From a checkpoint of a small image captioner.
Model: 6.65M parameters, 24-pixel images, encoder arch regnet, encoder norm groupnorm, encoder activation leaky_relu, encoder depths [4, 4, 4], encoder widths [64, 128, 256], decoder width 256, decoder layers 8, decoder norm layernorm_no_bias, decoder activation silu.
Training: cautious_adamw at rate 0.0016, 9000 steps, batches of 512.
Rows from block 2 of the text decoder, named by matrix and row number. Rows with one number belong to one attention dimension. Each number is 200 + 30 x the weight over its row's rms, rounded and kept within 0 to 999. All counts start at 0. After the name is the row's rms in percent of the matrix's.
# q: attention query, key and value (stacked) (decoder.blocks.2.attn.qkv.weight, 768x256, the q third), inputs 192-255
# k: attention query, key and value (stacked) (decoder.blocks.2.attn.qkv.weight, 768x256, the k third), inputs 192-255
q.35,091,127,200,168,162,221,207,181,162,218,238,145,182,247,247,169,188,162,259,253,226,197,208,236,222,192,201,165,202,205,201,228,189,207,160,261,243,185,185,217,220,250,193,152,194,155,228,182,127,219,214,169,213,183,209,187,207,151,178,192,161,226,226,149,158
k.35,081,171,237,237,223,222,168,221,173,206,180,205,199,224,172,183,211,188,232,194,207,181,208,200,192,181,163,201,177,126,201,236,244,239,180,142,169,199,155,223,225,171,221,253,163,190,156,215,213,232,221,165,191,211,148,238,190,212,222,186,177,189,201,168,192
q.36,093,221,204,231,206,180,159,196,214,174,189,184,217,224,262,225,255,236,220,165,202,223,162,204,252,195,195,193,222,187,172,149,217,186,238,224,194,147,233,183,200,252,205,195,243,248,217,202,252,190,195,254,223,181,189,152,193,225,197,183,184,163,221,250,225
k.36,076,260,200,164,221,176,215,224,229,223,161,202,176,229,235,264,177,251,138,251,173,199,226,176,190,197,186,197,192,250,180,239,204,255,138,259,205,183,200,192,201,223,199,190,228,168,234,203,185,176,236,192,199,251,228,217,189,176,167,212,239,201,192,169,234
q.37,088,186,162,180,224,209,235,179,195,194,224,215,199,171,237,171,176,142,189,236,206,189,159,183,186,224,242,179,164,185,252,175,176,129,207,186,267,202,183,221,206,219,191,181,177,213,199,200,161,219,242,204,200,144,274,247,179,158,201,207,164,179,168,169,218
k.37,082,162,189,196,212,178,189,276,186,224,227,243,194,204,167,162,169,133,246,215,182,225,170,232,205,214,184,181,208,191,201,243,209,218,204,142,192,159,186,159,210,173,214,180,186,209,171,251,240,256,184,208,176,206,184,224,227,196,157,227,195,200,296,194,212
q.38,080,191,221,226,195,188,187,132,271,182,229,191,190,243,198,205,155,209,226,183,148,225,149,164,214,239,197,257,228,226,180,224,261,201,162,192,215,189,227,153,208,180,185,179,189,217,202,235,203,200,209,209,186,167,200,210,200,206,170,194,201,178,189,138,157
k.38,088,262,252,194,222,170,220,233,201,187,154,201,231,204,135,173,237,190,212,191,199,203,188,172,177,208,166,218,209,218,181,178,225,244,199,183,168,158,248,244,217,216,288,230,209,197,223,218,266,189,216,187,186,235,199,188,189,163,195,216,190,156,200,169,157
q.39,111,207,218,192,220,204,213,209,227,209,209,175,154,176,222,206,238,199,206,192,156,223,236,147,205,187,240,221,265,194,204,191,198,183,215,227,179,186,247,230,159,209,211,139,193,199,190,179,227,189,170,180,220,187,182,164,200,186,219,199,239,182,180,175,184
k.39,103,174,140,172,247,204,198,215,185,239,125,260,206,177,183,198,207,193,188,229,190,205,262,192,189,201,176,235,202,140,222,190,237,191,191,203,163,186,219,186,228,168,198,178,203,216,202,220,169,189,213,171,209,186,147,239,223,190,171,198,204,192,194,201,189
q.40,091,178,202,223,210,153,229,242,200,234,209,194,214,214,203,214,176,222,220,164,191,167,189,182,213,205,211,161,215,221,195,185,213,200,221,181,182,132,180,181,211,233,223,232,165,216,171,142,167,179,240,196,146,185,180,188,200,182,183,179,235,235,178,223,211
k.40,119,269,215,208,157,218,215,216,195,151,173,188,224,222,240,230,185,280,213,201,197,220,183,180,235,197,192,200,202,248,223,183,212,172,171,225,176,230,228,199,196,181,213,150,242,222,198,192,268,168,253,216,179,208,223,203,173,208,180,206,308,199,157,241,243
q.41,076,224,206,245,198,162,183,225,184,175,189,198,207,231,213,217,179,177,140,173,204,200,249,181,209,174,163,187,207,226,201,170,191,181,149,185,162,167,242,198,209,161,231,221,212,196,252,163,208,191,197,213,127,178,156,197,190,128,200,204,264,208,205,250,216
k.41,098,204,207,169,183,150,176,178,206,205,201,204,182,165,226,163,162,239,176,202,212,217,200,208,217,242,252,216,250,240,181,214,169,186,179,190,174,256,265,232,182,170,211,178,257,214,242,179,240,154,230,223,250,259,243,188,178,207,214,182,191,191,177,238,176
q.42,092,181,236,230,150,214,140,175,219,123,186,190,171,255,188,206,199,176,209,176,144,188,151,194,254,188,232,253,175,184,228,195,165,214,177,202,170,202,193,150,164,217,232,190,172,200,208,200,202,202,190,201,215,181,161,257,208,217,198,184,164,240,234,171,171
k.42,114,185,223,200,225,236,156,232,218,156,199,284,246,224,179,204,207,193,183,189,231,255,168,209,176,203,208,200,156,190,187,200,213,229,208,168,225,188,159,205,178,214,241,255,215,157,203,220,220,195,194,148,206,235,193,149,243,217,234,204,228,193,218,178,169
q.43,092,213,242,242,227,167,151,150,213,196,227,211,197,227,200,179,144,163,192,195,216,233,130,212,276,203,227,177,181,213,226,219,199,253,183,186,259,176,214,154,212,145,235,209,158,196,220,236,183,206,208,237,171,253,163,199,231,218,178,178,182,231,201,229,208
k.43,079,190,196,251,148,232,210,205,210,166,207,150,241,198,209,223,213,240,207,166,193,187,167,216,188,190,240,217,155,234,181,204,192,220,176,209,232,220,232,188,144,253,210,211,246,246,228,201,268,159,226,240,177,176,251,176,217,187,198,194,217,214,229,193,219
q.44,079,210,213,261,226,184,229,218,165,228,182,178,188,200,193,188,237,181,191,188,245,214,222,200,235,225,138,232,161,205,192,197,166,263,196,172,226,184,201,205,212,215,246,224,208,207,173,211,185,217,169,233,217,184,268,179,226,190,187,168,165,211,196,158,186
k.44,099,206,199,198,233,229,209,190,168,262,205,194,158,213,203,252,216,240,181,154,199,176,202,179,190,173,212,232,198,177,195,307,200,269,161,252,204,137,204,202,232,152,274,236,146,174,220,188,199,226,176,194,145,241,196,175,210,156,197,195,196,150,206,187,173
q.45,078,218,201,144,206,216,174,191,180,232,185,189,197,208,179,211,238,242,236,236,185,264,214,155,226,222,232,199,185,185,207,193,157,147,226,179,245,245,200,195,230,199,231,179,248,216,222,257,210,203,204,235,194,203,187,210,192,237,212,173,205,217,220,217,162
k.45,083,227,246,195,179,171,214,235,163,186,176,188,208,182,167,183,265,223,213,159,171,148,237,193,191,200,206,167,215,213,226,213,162,213,240,196,174,176,168,158,244,185,216,244,231,206,167,221,155,244,205,181,222,155,203,197,221,157,234,186,234,147,204,228,196
q.46,095,184,224,157,199,249,234,190,177,207,210,194,190,204,236,259,218,206,153,211,182,231,189,196,202,220,268,201,239,173,229,191,152,229,159,225,226,198,234,217,158,191,168,158,207,191,255,134,220,166,211,178,220,186,246,199,175,176,196,211,229,245,170,176,158
k.46,101,144,208,214,167,231,177,205,198,172,225,240,195,199,178,178,170,204,225,215,218,213,174,242,232,187,181,180,222,157,173,230,206,202,193,141,193,208,184,173,155,157,227,214,184,218,232,208,179,211,197,186,184,267,172,185,167,215,154,202,120,177,172,277,178
q.47,091,192,205,138,127,161,174,190,186,217,155,165,209,217,188,229,225,172,221,192,224,219,210,139,203,198,217,199,191,171,246,204,150,209,194,188,246,203,152,235,195,218,197,214,210,232,223,200,184,213,213,156,198,188,160,191,206,213,226,226,236,232,192,197,225
k.47,093,200,191,219,198,164,184,230,188,180,208,181,257,175,177,223,227,188,213,168,192,169,200,181,194,230,193,211,179,210,218,179,183,196,238,148,177,206,158,239,179,232,170,164,212,273,178,186,257,234,168,234,176,169,214,167,218,149,185,216,231,203,268,199,234
q.48,097,207,269,204,220,164,200,222,235,225,233,153,257,237,238,202,189,223,170,188,211,236,198,194,205,189,188,196,209,174,182,233,223,196,247,209,200,195,203,209,226,213,267,220,221,199,209,202,217,164,164,168,226,198,199,156,203,236,198,198,210,227,243,199,205
k.48,094,242,231,157,226,239,172,161,183,206,219,177,216,228,211,220,199,245,189,160,160,194,234,141,183,203,216,136,234,225,200,219,220,206,213,200,201,213,228,202,229,208,209,202,226,212,222,215,173,155,136,156,160,192,213,175,180,186,253,166,185,171,181,246,201
q.49,093,181,213,249,245,217,172,199,193,210,219,164,217,235,185,207,190,152,215,163,206,216,197,175,177,174,203,194,233,197,246,205,209,236,195,193,174,206,201,181,218,209,172,190,198,160,233,144,170,178,200,206,163,194,149,189,203,213,202,210,194,162,210,145,212
k.49,084,221,232,215,220,261,189,180,204,171,197,252,192,248,193,193,188,187,168,238,200,239,167,187,202,207,207,200,207,186,185,150,221,169,218,144,254,233,240,178,201,152,187,204,265,156,210,181,229,168,219,151,178,278,191,151,191,155,238,187,207,178,170,216,182
q.50,099,171,175,233,188,176,184,115,205,180,203,255,186,176,218,150,181,212,172,145,204,170,190,201,207,192,178,190,198,200,210,204,175,218,193,158,256,217,211,169,201,186,157,200,219,166,195,193,192,241,208,254,208,195,204,257,168,261,195,190,151,237,207,233,204
k.50,083,227,237,215,202,207,244,240,190,166,243,270,177,233,170,259,224,179,186,226,215,210,133,245,151,185,212,204,199,207,229,245,207,200,209,219,205,166,134,161,227,227,213,190,259,168,162,226,289,194,219,209,202,197,178,219,182,193,192,175,198,193,231,228,149
q.51,100,198,192,261,192,195,181,204,144,177,233,237,205,255,211,161,243,212,187,184,187,152,212,204,203,208,231,195,163,241,198,166,170,264,273,206,188,178,265,183,199,158,213,235,200,176,206,243,168,199,161,223,205,200,226,202,195,227,254,191,140,230,272,223,206
k.51,088,167,205,209,261,219,146,193,192,264,191,164,189,157,245,258,256,222,207,216,145,220,219,175,234,199,196,215,206,183,203,200,231,258,198,207,216,168,146,218,154,242,238,252,182,174,225,216,180,200,242,170,199,215,185,183,229,179,155,145,162,214,231,162,136
q.52,095,186,223,197,197,242,201,256,199,230,197,204,179,191,205,261,178,222,200,179,203,180,209,240,199,195,164,237,142,187,195,189,184,189,203,194,178,194,241,160,126,196,210,245,154,228,172,237,195,181,211,199,218,189,220,166,186,235,290,188,216,165,231,222,192
k.52,093,203,175,189,108,214,161,166,244,216,160,173,227,155,238,215,175,176,155,183,210,190,231,188,234,166,207,176,225,183,206,229,223,194,197,262,194,195,235,167,247,142,181,250,136,211,266,194,111,223,195,222,213,228,213,243,212,230,190,260,184,208,216,198,227
q.53,077,221,207,169,263,204,194,208,181,143,202,214,225,209,176,214,187,185,199,246,229,173,221,227,190,206,187,179,192,218,261,154,201,196,262,206,191,172,176,218,176,141,172,215,194,189,206,231,225,189,164,139,188,219,247,171,206,192,150,219,208,216,167,239,211
k.53,081,166,248,214,205,206,126,200,242,133,221,186,204,165,240,161,186,122,234,295,189,229,196,200,261,200,185,215,179,231,216,136,185,189,215,246,255,203,220,174,153,188,182,200,167,162,146,158,146,230,210,200,201,270,203,179,178,190,189,189,200,169,198,189,208
q.54,100,231,177,210,194,208,238,197,191,227,176,189,219,250,250,171,254,256,228,210,223,164,209,214,194,243,213,214,208,157,184,231,202,201,181,232,148,156,227,213,164,243,241,124,208,178,200,204,153,220,227,238,210,166,186,139,193,191,239,237,149,149,253,224,236
k.54,105,258,161,222,172,136,178,158,196,200,196,167,254,170,182,227,180,250,206,120,186,220,195,200,201,205,220,201,232,202,169,264,231,277,139,172,214,209,199,254,204,157,209,214,255,164,205,185,224,220,234,202,226,247,181,207,173,259,190,202,218,218,193,265,180
q.55,078,182,173,226,212,259,184,174,222,193,194,152,240,256,234,213,194,200,165,186,192,225,209,167,191,207,222,243,216,196,216,188,181,234,199,207,166,200,289,188,204,182,170,141,213,170,224,159,138,232,192,236,176,176,160,193,205,166,212,229,181,160,258,174,170
k.55,083,214,209,213,235,195,172,158,157,250,200,234,158,218,176,173,231,252,235,176,218,219,188,198,173,216,199,199,197,159,183,197,253,215,205,132,227,255,207,282,166,171,204,257,192,202,257,194,185,184,231,188,172,192,194,153,143,232,189,238,142,191,203,242,159
q.56,092,156,211,199,178,246,194,196,184,170,178,232,210,246,187,281,225,206,177,200,217,203,193,186,184,178,203,210,212,218,189,166,191,150,170,199,133,210,193,206,219,185,248,209,266,192,229,185,203,198,209,207,162,181,198,232,199,198,232,232,284,187,213,242,157
k.56,088,163,187,268,205,161,204,194,265,201,182,266,202,181,199,157,200,189,224,210,231,145,187,231,177,172,193,188,251,184,201,171,220,168,226,107,159,174,194,170,246,189,195,209,256,181,224,155,240,216,196,234,223,194,135,223,196,182,193,144,189,254,191,235,180
q.57,088,198,194,149,183,212,179,260,218,214,224,230,163,207,181,210,182,210,180,249,139,171,219,217,187,229,238,157,202,196,272,201,188,144,162,187,177,135,172,207,178,177,201,194,167,214,209,209,137,196,233,184,185,140,203,240,209,203,262,237,237,224,190,201,196
k.57,083,112,203,131,160,187,184,230,222,208,198,236,199,198,158,158,175,181,146,206,186,212,236,281,280,221,188,175,234,177,215,171,197,127,201,157,206,185,205,182,227,227,208,158,166,285,192,193,171,210,114,196,225,200,177,204,222,204,153,205,178,224,191,184,194
q.58,094,232,133,186,207,202,259,185,184,215,199,188,154,234,184,154,153,189,199,194,196,186,230,181,194,209,185,174,212,180,183,253,233,235,172,208,211,209,212,214,289,195,161,223,221,192,217,205,227,211,220,250,192,234,166,216,214,170,127,214,231,232,189,193,253
k.58,092,200,183,184,220,170,147,177,215,183,239,151,172,238,233,186,199,187,197,129,189,202,165,185,196,210,209,251,193,212,171,206,125,227,201,210,197,215,207,253,193,223,180,148,251,212,217,189,243,216,247,214,209,204,205,170,182,225,289,160,207,221,166,203,239
q.59,091,119,223,227,222,207,148,199,193,207,188,182,205,219,170,248,214,232,188,162,165,213,184,199,230,170,214,210,166,172,219,177,194,172,181,206,234,188,183,184,177,234,235,215,178,207,246,195,186,191,202,202,152,200,207,195,186,153,146,207,182,252,217,178,180
k.59,090,198,184,242,196,250,190,196,225,174,176,230,196,242,177,192,228,195,228,186,224,134,172,158,136,227,170,228,225,214,169,184,234,270,169,215,127,169,222,184,187,185,227,246,182,209,212,179,225,254,200,163,143,202,179,168,213,232,251,202,195,178,139,224,236
q.60,091,159,196,212,174,223,198,213,199,198,192,269,206,223,203,230,199,256,157,200,201,180,188,199,163,227,178,202,183,173,173,164,142,193,187,180,196,176,197,242,233,252,180,230,265,240,192,204,200,220,214,244,197,129,136,205,185,221,170,237,206,217,235,184,220
k.60,102,238,148,216,192,205,177,181,260,206,199,276,143,192,198,175,192,279,179,181,211,191,181,203,191,224,231,188,227,242,172,184,179,203,201,150,202,147,172,259,211,191,225,182,296,212,210,196,206,240,189,239,203,208,184,188,110,171,197,223,201,209,214,236,207
q.61,094,192,207,179,190,203,155,261,165,166,181,197,247,222,169,208,234,202,157,147,201,194,218,205,161,145,232,200,164,201,215,205,208,197,216,234,216,204,171,201,219,245,195,245,201,231,213,169,211,190,209,171,213,176,188,158,206,146,243,173,216,169,266,163,221
k.61,103,196,167,214,180,232,170,189,201,201,153,229,227,170,256,232,193,209,192,173,199,203,217,157,214,227,198,223,219,213,155,153,179,216,195,180,202,187,228,231,207,210,176,198,237,204,198,169,253,211,210,181,219,154,227,187,217,218,228,193,199,217,188,165,240
q.62,096,181,238,221,178,204,213,164,235,189,226,172,190,172,196,196,187,195,207,229,164,238,208,204,159,176,173,185,206,265,240,155,239,142,187,190,230,198,245,146,163,203,174,194,189,210,181,189,176,178,186,191,161,189,253,255,242,241,215,189,172,228,223,227,171
k.62,098,210,274,190,162,197,189,189,185,223,203,167,197,234,190,226,200,158,229,251,148,177,168,215,205,185,186,178,199,207,218,190,207,214,219,211,216,284,157,152,161,155,208,230,195,221,203,178,210,188,176,130,201,260,187,183,190,162,183,188,184,186,159,236,169
q.63,086,159,187,209,188,215,247,198,148,156,165,207,215,174,208,192,141,193,196,182,206,197,227,190,187,147,215,182,206,180,181,216,183,198,224,185,170,212,209,193,223,193,188,241,162,185,166,216,220,241,187,208,231,185,156,240,252,215,174,184,195,218,155,173,222
k.63,089,187,183,194,178,186,173,181,201,259,205,249,164,215,224,152,186,271,214,194,257,190,221,161,167,177,213,223,235,173,228,206,189,147,202,181,162,206,203,216,213,161,209,187,232,224,233,208,219,238,177,215,253,136,170,225,163,229,238,236,257,204,171,182,187
q.64,130,191,187,230,172,196,231,171,230,160,143,240,241,154,215,204,169,212,163,193,152,227,168,178,231,167,217,262,256,244,198,224,176,224,209,190,214,160,154,193,159,210,212,210,193,201,223,176,245,208,209,264,187,177,231,208,168,226,159,243,209,184,141,196,205
k.64,101,224,178,231,173,225,191,169,148,193,225,177,198,217,177,115,184,213,237,154,206,204,230,206,147,248,201,161,192,229,204,187,239,276,253,195,145,210,216,193,209,192,179,256,170,227,141,259,222,193,179,134,153,163,151,177,237,220,245,190,206,219,195,158,173
q.65,127,207,240,200,244,268,169,233,184,218,214,191,153,227,202,173,173,188,199,204,271,242,258,258,166,205,231,163,255,187,184,204,247,218,195,192,164,203,235,176,231,179,233,198,237,180,131,265,212,200,186,181,179,251,193,161,255,134,224,149,183,206,229,196,206
k.65,111,190,171,183,199,149,231,191,157,211,155,207,177,145,171,218,163,184,175,218,213,233,249,109,173,134,215,215,151,234,183,224,167,212,155,197,195,178,231,219,190,195,168,207,198,198,192,213,207,221,226,202,161,191,173,210,186,212,211,260,203,238,220,185,207
q.66,114,232,175,269,168,179,211,179,227,191,173,183,252,129,220,235,207,198,223,173,207,201,176,204,218,183,179,244,238,195,176,204,173,200,219,235,192,227,165,232,176,228,223,183,243,235,228,190,235,226,231,244,235,158,202,202,167,203,145,221,201,208,179,199,234
k.66,109,183,234,219,127,174,156,207,276,226,240,230,200,160,205,168,205,231,252,188,237,140,125,238,194,252,195,190,222,176,158,160,246,215,244,160,229,192,201,176,182,240,208,228,166,234,193,210,249,161,178,141,236,208,233,134,215,198,195,164,184,215,243,177,171
q.67,129,181,251,226,169,195,194,163,246,178,191,199,191,210,195,205,138,214,193,184,156,121,196,170,225,229,174,235,221,242,207,185,199,227,232,213,118,117,221,216,165,216,173,201,193,185,193,158,229,211,216,217,208,153,136,245,170,200,219,221,233,227,187,192,221
k.67,110,224,241,220,251,248,221,194,234,166,237,156,221,247,206,197,206,198,194,251,176,259,173,254,191,255,185,190,216,219,234,176,186,197,152,218,191,211,182,184,257,168,143,198,210,167,204,180,218,119,174,197,159,203,216,193,248,248,191,159,222,231,159,195,203
q.68,104,193,218,123,200,148,200,256,220,179,181,179,141,235,238,179,213,193,215,286,240,246,191,183,225,218,164,211,219,123,175,150,185,200,199,195,215,144,188,175,187,174,238,258,191,159,197,235,185,226,168,204,268,253,201,136,207,213,172,209,167,196,143,213,219
k.68,092,229,223,205,165,243,201,241,218,207,184,234,132,224,183,216,178,215,154,151,218,171,164,208,209,236,173,215,224,215,230,168,182,285,255,168,169,219,194,218,196,231,237,174,205,193,198,239,189,254,155,185,249,266,195,260,186,177,245,208,271,227,245,187,172
q.69,101,211,277,271,158,238,216,195,240,97,156,169,229,145,236,218,213,190,163,180,178,189,193,178,168,144,188,244,198,205,230,173,224,176,243,252,139,224,312,242,196,223,233,210,214,188,183,208,206,196,188,232,257,197,172,231,188,234,240,176,183,174,266,204,196
k.69,092,245,208,211,144,228,227,199,154,136,183,178,215,192,207,177,252,225,218,205,207,174,233,202,207,211,200,263,192,205,192,193,197,273,197,247,204,178,236,237,132,189,219,175,239,248,251,218,240,185,166,230,240,140,238,170,209,192,181,184,200,179,205,292,257
q.70,117,195,183,205,230,210,189,159,198,255,184,251,232,243,254,247,229,175,154,175,212,188,189,191,170,190,267,171,191,207,246,176,172,242,200,214,126,237,197,226,154,221,171,185,181,185,199,133,194,164,201,211,180,195,129,191,162,182,177,176,142,189,253,244,229
k.70,101,207,252,222,247,167,225,141,206,139,210,182,191,203,214,225,210,204,219,224,213,237,190,164,205,160,230,210,185,159,184,228,189,187,206,241,199,217,203,187,188,176,241,208,238,172,216,180,198,149,221,156,243,204,195,174,184,179,198,203,203,192,188,241,263
q.71,094,237,188,173,254,177,213,215,268,224,147,188,224,162,201,199,204,173,141,170,222,206,192,153,211,144,281,164,216,250,229,222,217,212,217,179,195,179,240,232,180,100,208,202,184,159,260,159,241,186,199,162,174,208,202,181,183,255,207,210,199,156,137,251,228
k.71,108,252,232,237,168,239,192,171,184,203,240,151,235,183,246,219,213,216,190,170,186,192,191,180,159,184,214,184,199,201,180,168,238,225,249,268,231,209,191,179,211,213,189,195,241,189,216,213,178,192,190,195,235,212,246,183,220,226,258,176,235,243,243,182,198
q.72,083,185,194,203,191,157,140,183,199,186,163,193,163,189,220,257,159,220,183,179,146,200,195,162,220,158,177,177,143,187,221,221,196,200,144,206,192,203,208,229,175,167,178,204,172,178,172,214,181,219,240,149,162,209,182,281,191,175,162,178,122,193,137,221,188
k.72,122,129,196,185,213,217,181,164,167,216,260,163,203,235,176,205,181,193,234,252,231,244,210,204,183,192,164,204,159,192,183,222,168,284,207,166,187,188,240,219,256,217,176,201,222,182,186,155,198,219,178,181,222,248,190,249,213,208,219,228,220,217,181,92,151
q.73,108,191,160,126,235,262,152,218,169,241,214,231,174,195,220,191,212,218,154,227,213,191,187,196,160,206,261,157,158,205,249,163,214,243,190,234,202,247,187,203,218,196,231,227,187,177,230,217,176,192,156,208,164,244,228,157,216,170,118,171,175,210,215,185,212
k.73,096,189,232,251,175,172,198,221,253,227,193,216,211,178,235,255,220,158,200,153,187,154,162,148,170,167,174,160,223,191,174,253,179,244,224,192,170,192,208,196,247,220,255,234,226,189,196,229,172,241,178,149,194,236,199,216,210,156,215,241,187,187,214,195,177
q.74,108,233,191,239,231,189,230,191,240,175,215,182,158,151,173,199,195,228,247,230,194,194,245,187,218,211,178,195,210,205,222,262,208,212,176,150,255,143,235,177,229,224,219,216,232,183,149,170,185,242,206,215,183,217,184,217,196,192,162,228,184,221,192,180,188
k.74,088,207,175,233,193,188,246,218,207,184,231,193,193,223,197,138,175,170,197,193,208,217,230,195,181,216,157,199,189,217,213,183,221,218,201,229,169,182,278,168,238,170,176,136,183,212,199,228,210,204,155,167,221,188,214,161,198,195,201,175,189,210,228,166,280
q.75,090,186,227,192,218,176,182,232,226,208,217,193,200,198,177,196,168,219,236,191,160,176,243,156,155,235,159,219,235,149,201,214,235,101,170,180,200,123,196,206,206,200,211,180,208,214,206,183,192,228,209,169,198,231,231,244,206,213,190,224,176,174,172,172,176
k.75,097,239,204,212,212,189,178,230,188,194,191,187,209,152,176,198,213,234,143,135,175,247,163,232,157,194,254,196,195,217,212,162,182,219,210,175,179,184,172,173,245,172,135,196,217,171,194,164,193,221,221,255,235,212,224,200,206,198,217,189,167,196,211,197,233
q.76,091,174,184,262,168,205,234,159,214,170,189,205,210,226,182,256,168,197,177,148,220,236,222,183,238,201,160,271,197,229,199,151,223,224,124,232,150,188,222,217,182,212,196,187,177,171,253,144,170,213,198,204,229,162,213,214,164,187,184,220,220,209,218,209,252
k.76,095,222,158,212,233,208,211,182,174,229,237,206,214,175,234,192,211,183,205,250,214,238,209,208,147,225,232,201,218,222,170,139,210,205,229,204,197,217,153,190,223,194,211,172,173,169,167,194,171,177,173,193,243,242,170,138,186,198,256,127,182,176,183,261,234
q.77,099,173,192,193,154,199,184,231,180,207,179,193,205,182,197,232,272,244,146,201,197,252,208,175,219,170,206,228,236,207,277,226,172,246,226,194,152,230,273,179,231,170,174,176,170,201,157,202,207,177,178,192,129,155,214,194,223,165,169,191,179,216,210,216,165
k.77,108,186,215,215,195,205,149,205,220,170,215,127,245,224,176,202,219,144,226,190,172,226,201,188,147,192,197,193,119,221,181,270,210,243,184,231,187,184,237,171,247,174,176,217,195,146,203,229,155,181,140,225,227,181,195,181,197,207,244,186,207,212,233,211,162
q.78,085,164,137,240,261,256,245,165,194,198,234,198,192,143,194,228,200,242,216,181,157,147,190,185,207,194,219,172,182,165,238,240,208,162,224,166,223,214,181,238,217,210,173,229,189,191,224,160,219,249,196,211,195,175,211,238,185,175,178,177,238,222,251,165,187
k.78,096,217,173,198,194,208,225,201,244,214,201,189,239,184,289,167,203,172,216,208,212,251,193,179,183,213,182,195,224,261,191,208,206,145,224,207,125,196,171,211,230,214,182,151,240,206,219,170,157,208,205,174,163,203,199,202,173,259,213,209,207,192,184,187,216
q.79,097,179,243,221,172,194,222,171,184,189,215,214,204,154,216,213,208,205,247,208,240,216,206,191,259,239,167,246,216,195,156,227,209,177,209,220,180,240,225,233,232,179,180,174,226,200,154,169,200,227,220,198,183,271,225,207,177,164,241,201,218,202,205,170,190
k.79,105,85,179,187,171,252,187,247,167,219,219,183,239,198,181,174,195,202,202,219,227,178,198,251,239,184,201,201,235,222,193,238,166,185,155,173,172,167,183,185,207,227,228,181,154,186,215,161,183,207,243,238,179,186,182,165,179,210,149,213,222,169,173,211,223
q.80,103,202,163,181,245,216,265,188,192,177,219,191,265,190,204,197,217,180,182,188,201,176,129,219,202,206,119,150,193,181,192,166,182,177,203,176,197,165,193,200,192,220,213,175,204,224,193,202,206,210,197,222,211,197,253,194,201,166,205,181,182,140,174,170,221
k.80,108,190,226,193,241,258,251,167,197,178,221,200,162,181,250,188,170,210,171,218,174,293,180,208,226,202,214,226,221,207,218,220,156,128,178,197,216,236,179,174,165,174,182,197,186,257,204,184,230,223,180,192,171,229,134,272,177,192,198,204,252,155,245,178,182
q.81,090,223,214,173,185,143,168,254,233,209,189,226,208,224,196,217,230,176,183,153,178,205,179,168,179,172,182,176,212,147,172,265,176,219,185,251,197,220,233,212,211,195,180,229,221,228,174,184,201,180,189,158,189,235,186,203,166,103,121,169,216,238,204,241,154
k.81,104,156,187,153,213,237,168,192,240,272,185,202,206,225,188,242,161,221,207,199,184,169,194,212,198,198,204,166,243,201,193,251,181,240,166,171,130,187,178,174,223,171,262,202,179,210,220,174,203,189,237,213,218,189,195,171,220,208,223,172,159,157,145,223,196
q.82,108,164,204,177,202,245,217,187,185,181,239,158,223,228,186,205,161,177,163,201,121,209,163,216,147,196,203,192,166,210,222,206,206,217,223,223,227,232,254,214,216,252,192,197,181,203,156,218,162,212,170,191,214,219,178,161,224,142,154,197,244,193,188,187,159
k.82,119,149,180,232,175,210,154,240,242,230,200,163,266,189,257,248,199,195,209,228,183,199,212,156,207,194,234,240,151,194,167,168,201,214,214,199,208,235,173,190,215,160,227,226,174,206,200,248,153,189,180,206,203,185,163,192,178,166,181,208,184,171,208,186,192
q.83,087,234,210,257,172,223,235,198,185,209,193,185,170,193,165,211,212,235,206,180,146,199,260,227,233,183,200,193,156,194,213,171,199,132,214,181,159,247,230,158,192,188,203,229,146,203,165,175,189,171,145,187,198,208,197,210,244,170,204,211,214,213,226,133,196
k.83,096,144,181,199,173,206,148,191,174,219,185,177,194,200,237,149,157,198,205,163,211,232,194,238,155,216,243,190,158,166,206,200,201,285,210,204,170,145,187,175,163,164,167,163,204,203,215,226,192,169,217,232,187,151,162,179,187,161,221,165,189,177,175,275,250
q.84,105,223,225,198,167,238,152,178,194,221,234,231,150,203,228,178,210,223,198,223,188,237,196,186,269,238,172,210,219,187,234,176,229,234,199,228,235,156,200,153,201,206,248,237,234,176,223,177,190,189,239,220,262,190,215,179,211,229,199,268,213,232,217,212,253
k.84,108,214,143,227,206,213,150,205,196,186,224,253,197,170,229,156,198,216,222,149,199,161,224,259,213,173,201,188,216,184,231,178,183,151,188,185,186,156,207,204,218,250,167,157,226,196,177,199,201,225,210,202,205,203,175,179,197,189,195,221,213,244,247,231,196
q.85,096,227,208,231,194,143,159,178,184,229,182,228,257,208,223,211,215,203,218,146,206,196,186,176,190,205,215,245,248,210,171,191,197,276,215,160,210,189,233,151,264,186,209,249,236,196,151,212,224,233,195,237,202,202,214,188,217,167,112,181,224,170,203,226,250
k.85,104,214,244,198,190,154,264,192,250,149,186,145,180,154,179,224,209,191,192,213,205,236,138,170,229,202,220,189,193,223,185,191,152,207,180,136,170,190,183,163,215,207,206,202,185,212,204,194,205,198,169,217,234,166,180,235,229,201,191,220,269,170,223,216,163
q.86,102,190,162,284,237,162,193,196,177,202,127,213,258,171,203,201,186,180,200,168,209,144,157,161,221,157,218,199,176,173,237,212,212,215,174,249,217,204,230,269,185,193,171,179,193,152,239,184,189,237,273,227,193,187,208,264,145,185,158,258,173,191,192,184,198
k.86,104,227,239,196,213,209,193,200,157,232,251,204,206,151,211,171,275,192,230,224,238,226,217,196,180,194,200,198,170,220,183,167,228,223,230,224,199,216,244,200,224,204,217,193,241,217,211,216,207,192,183,155,230,228,234,156,181,170,208,156,194,176,261,212,237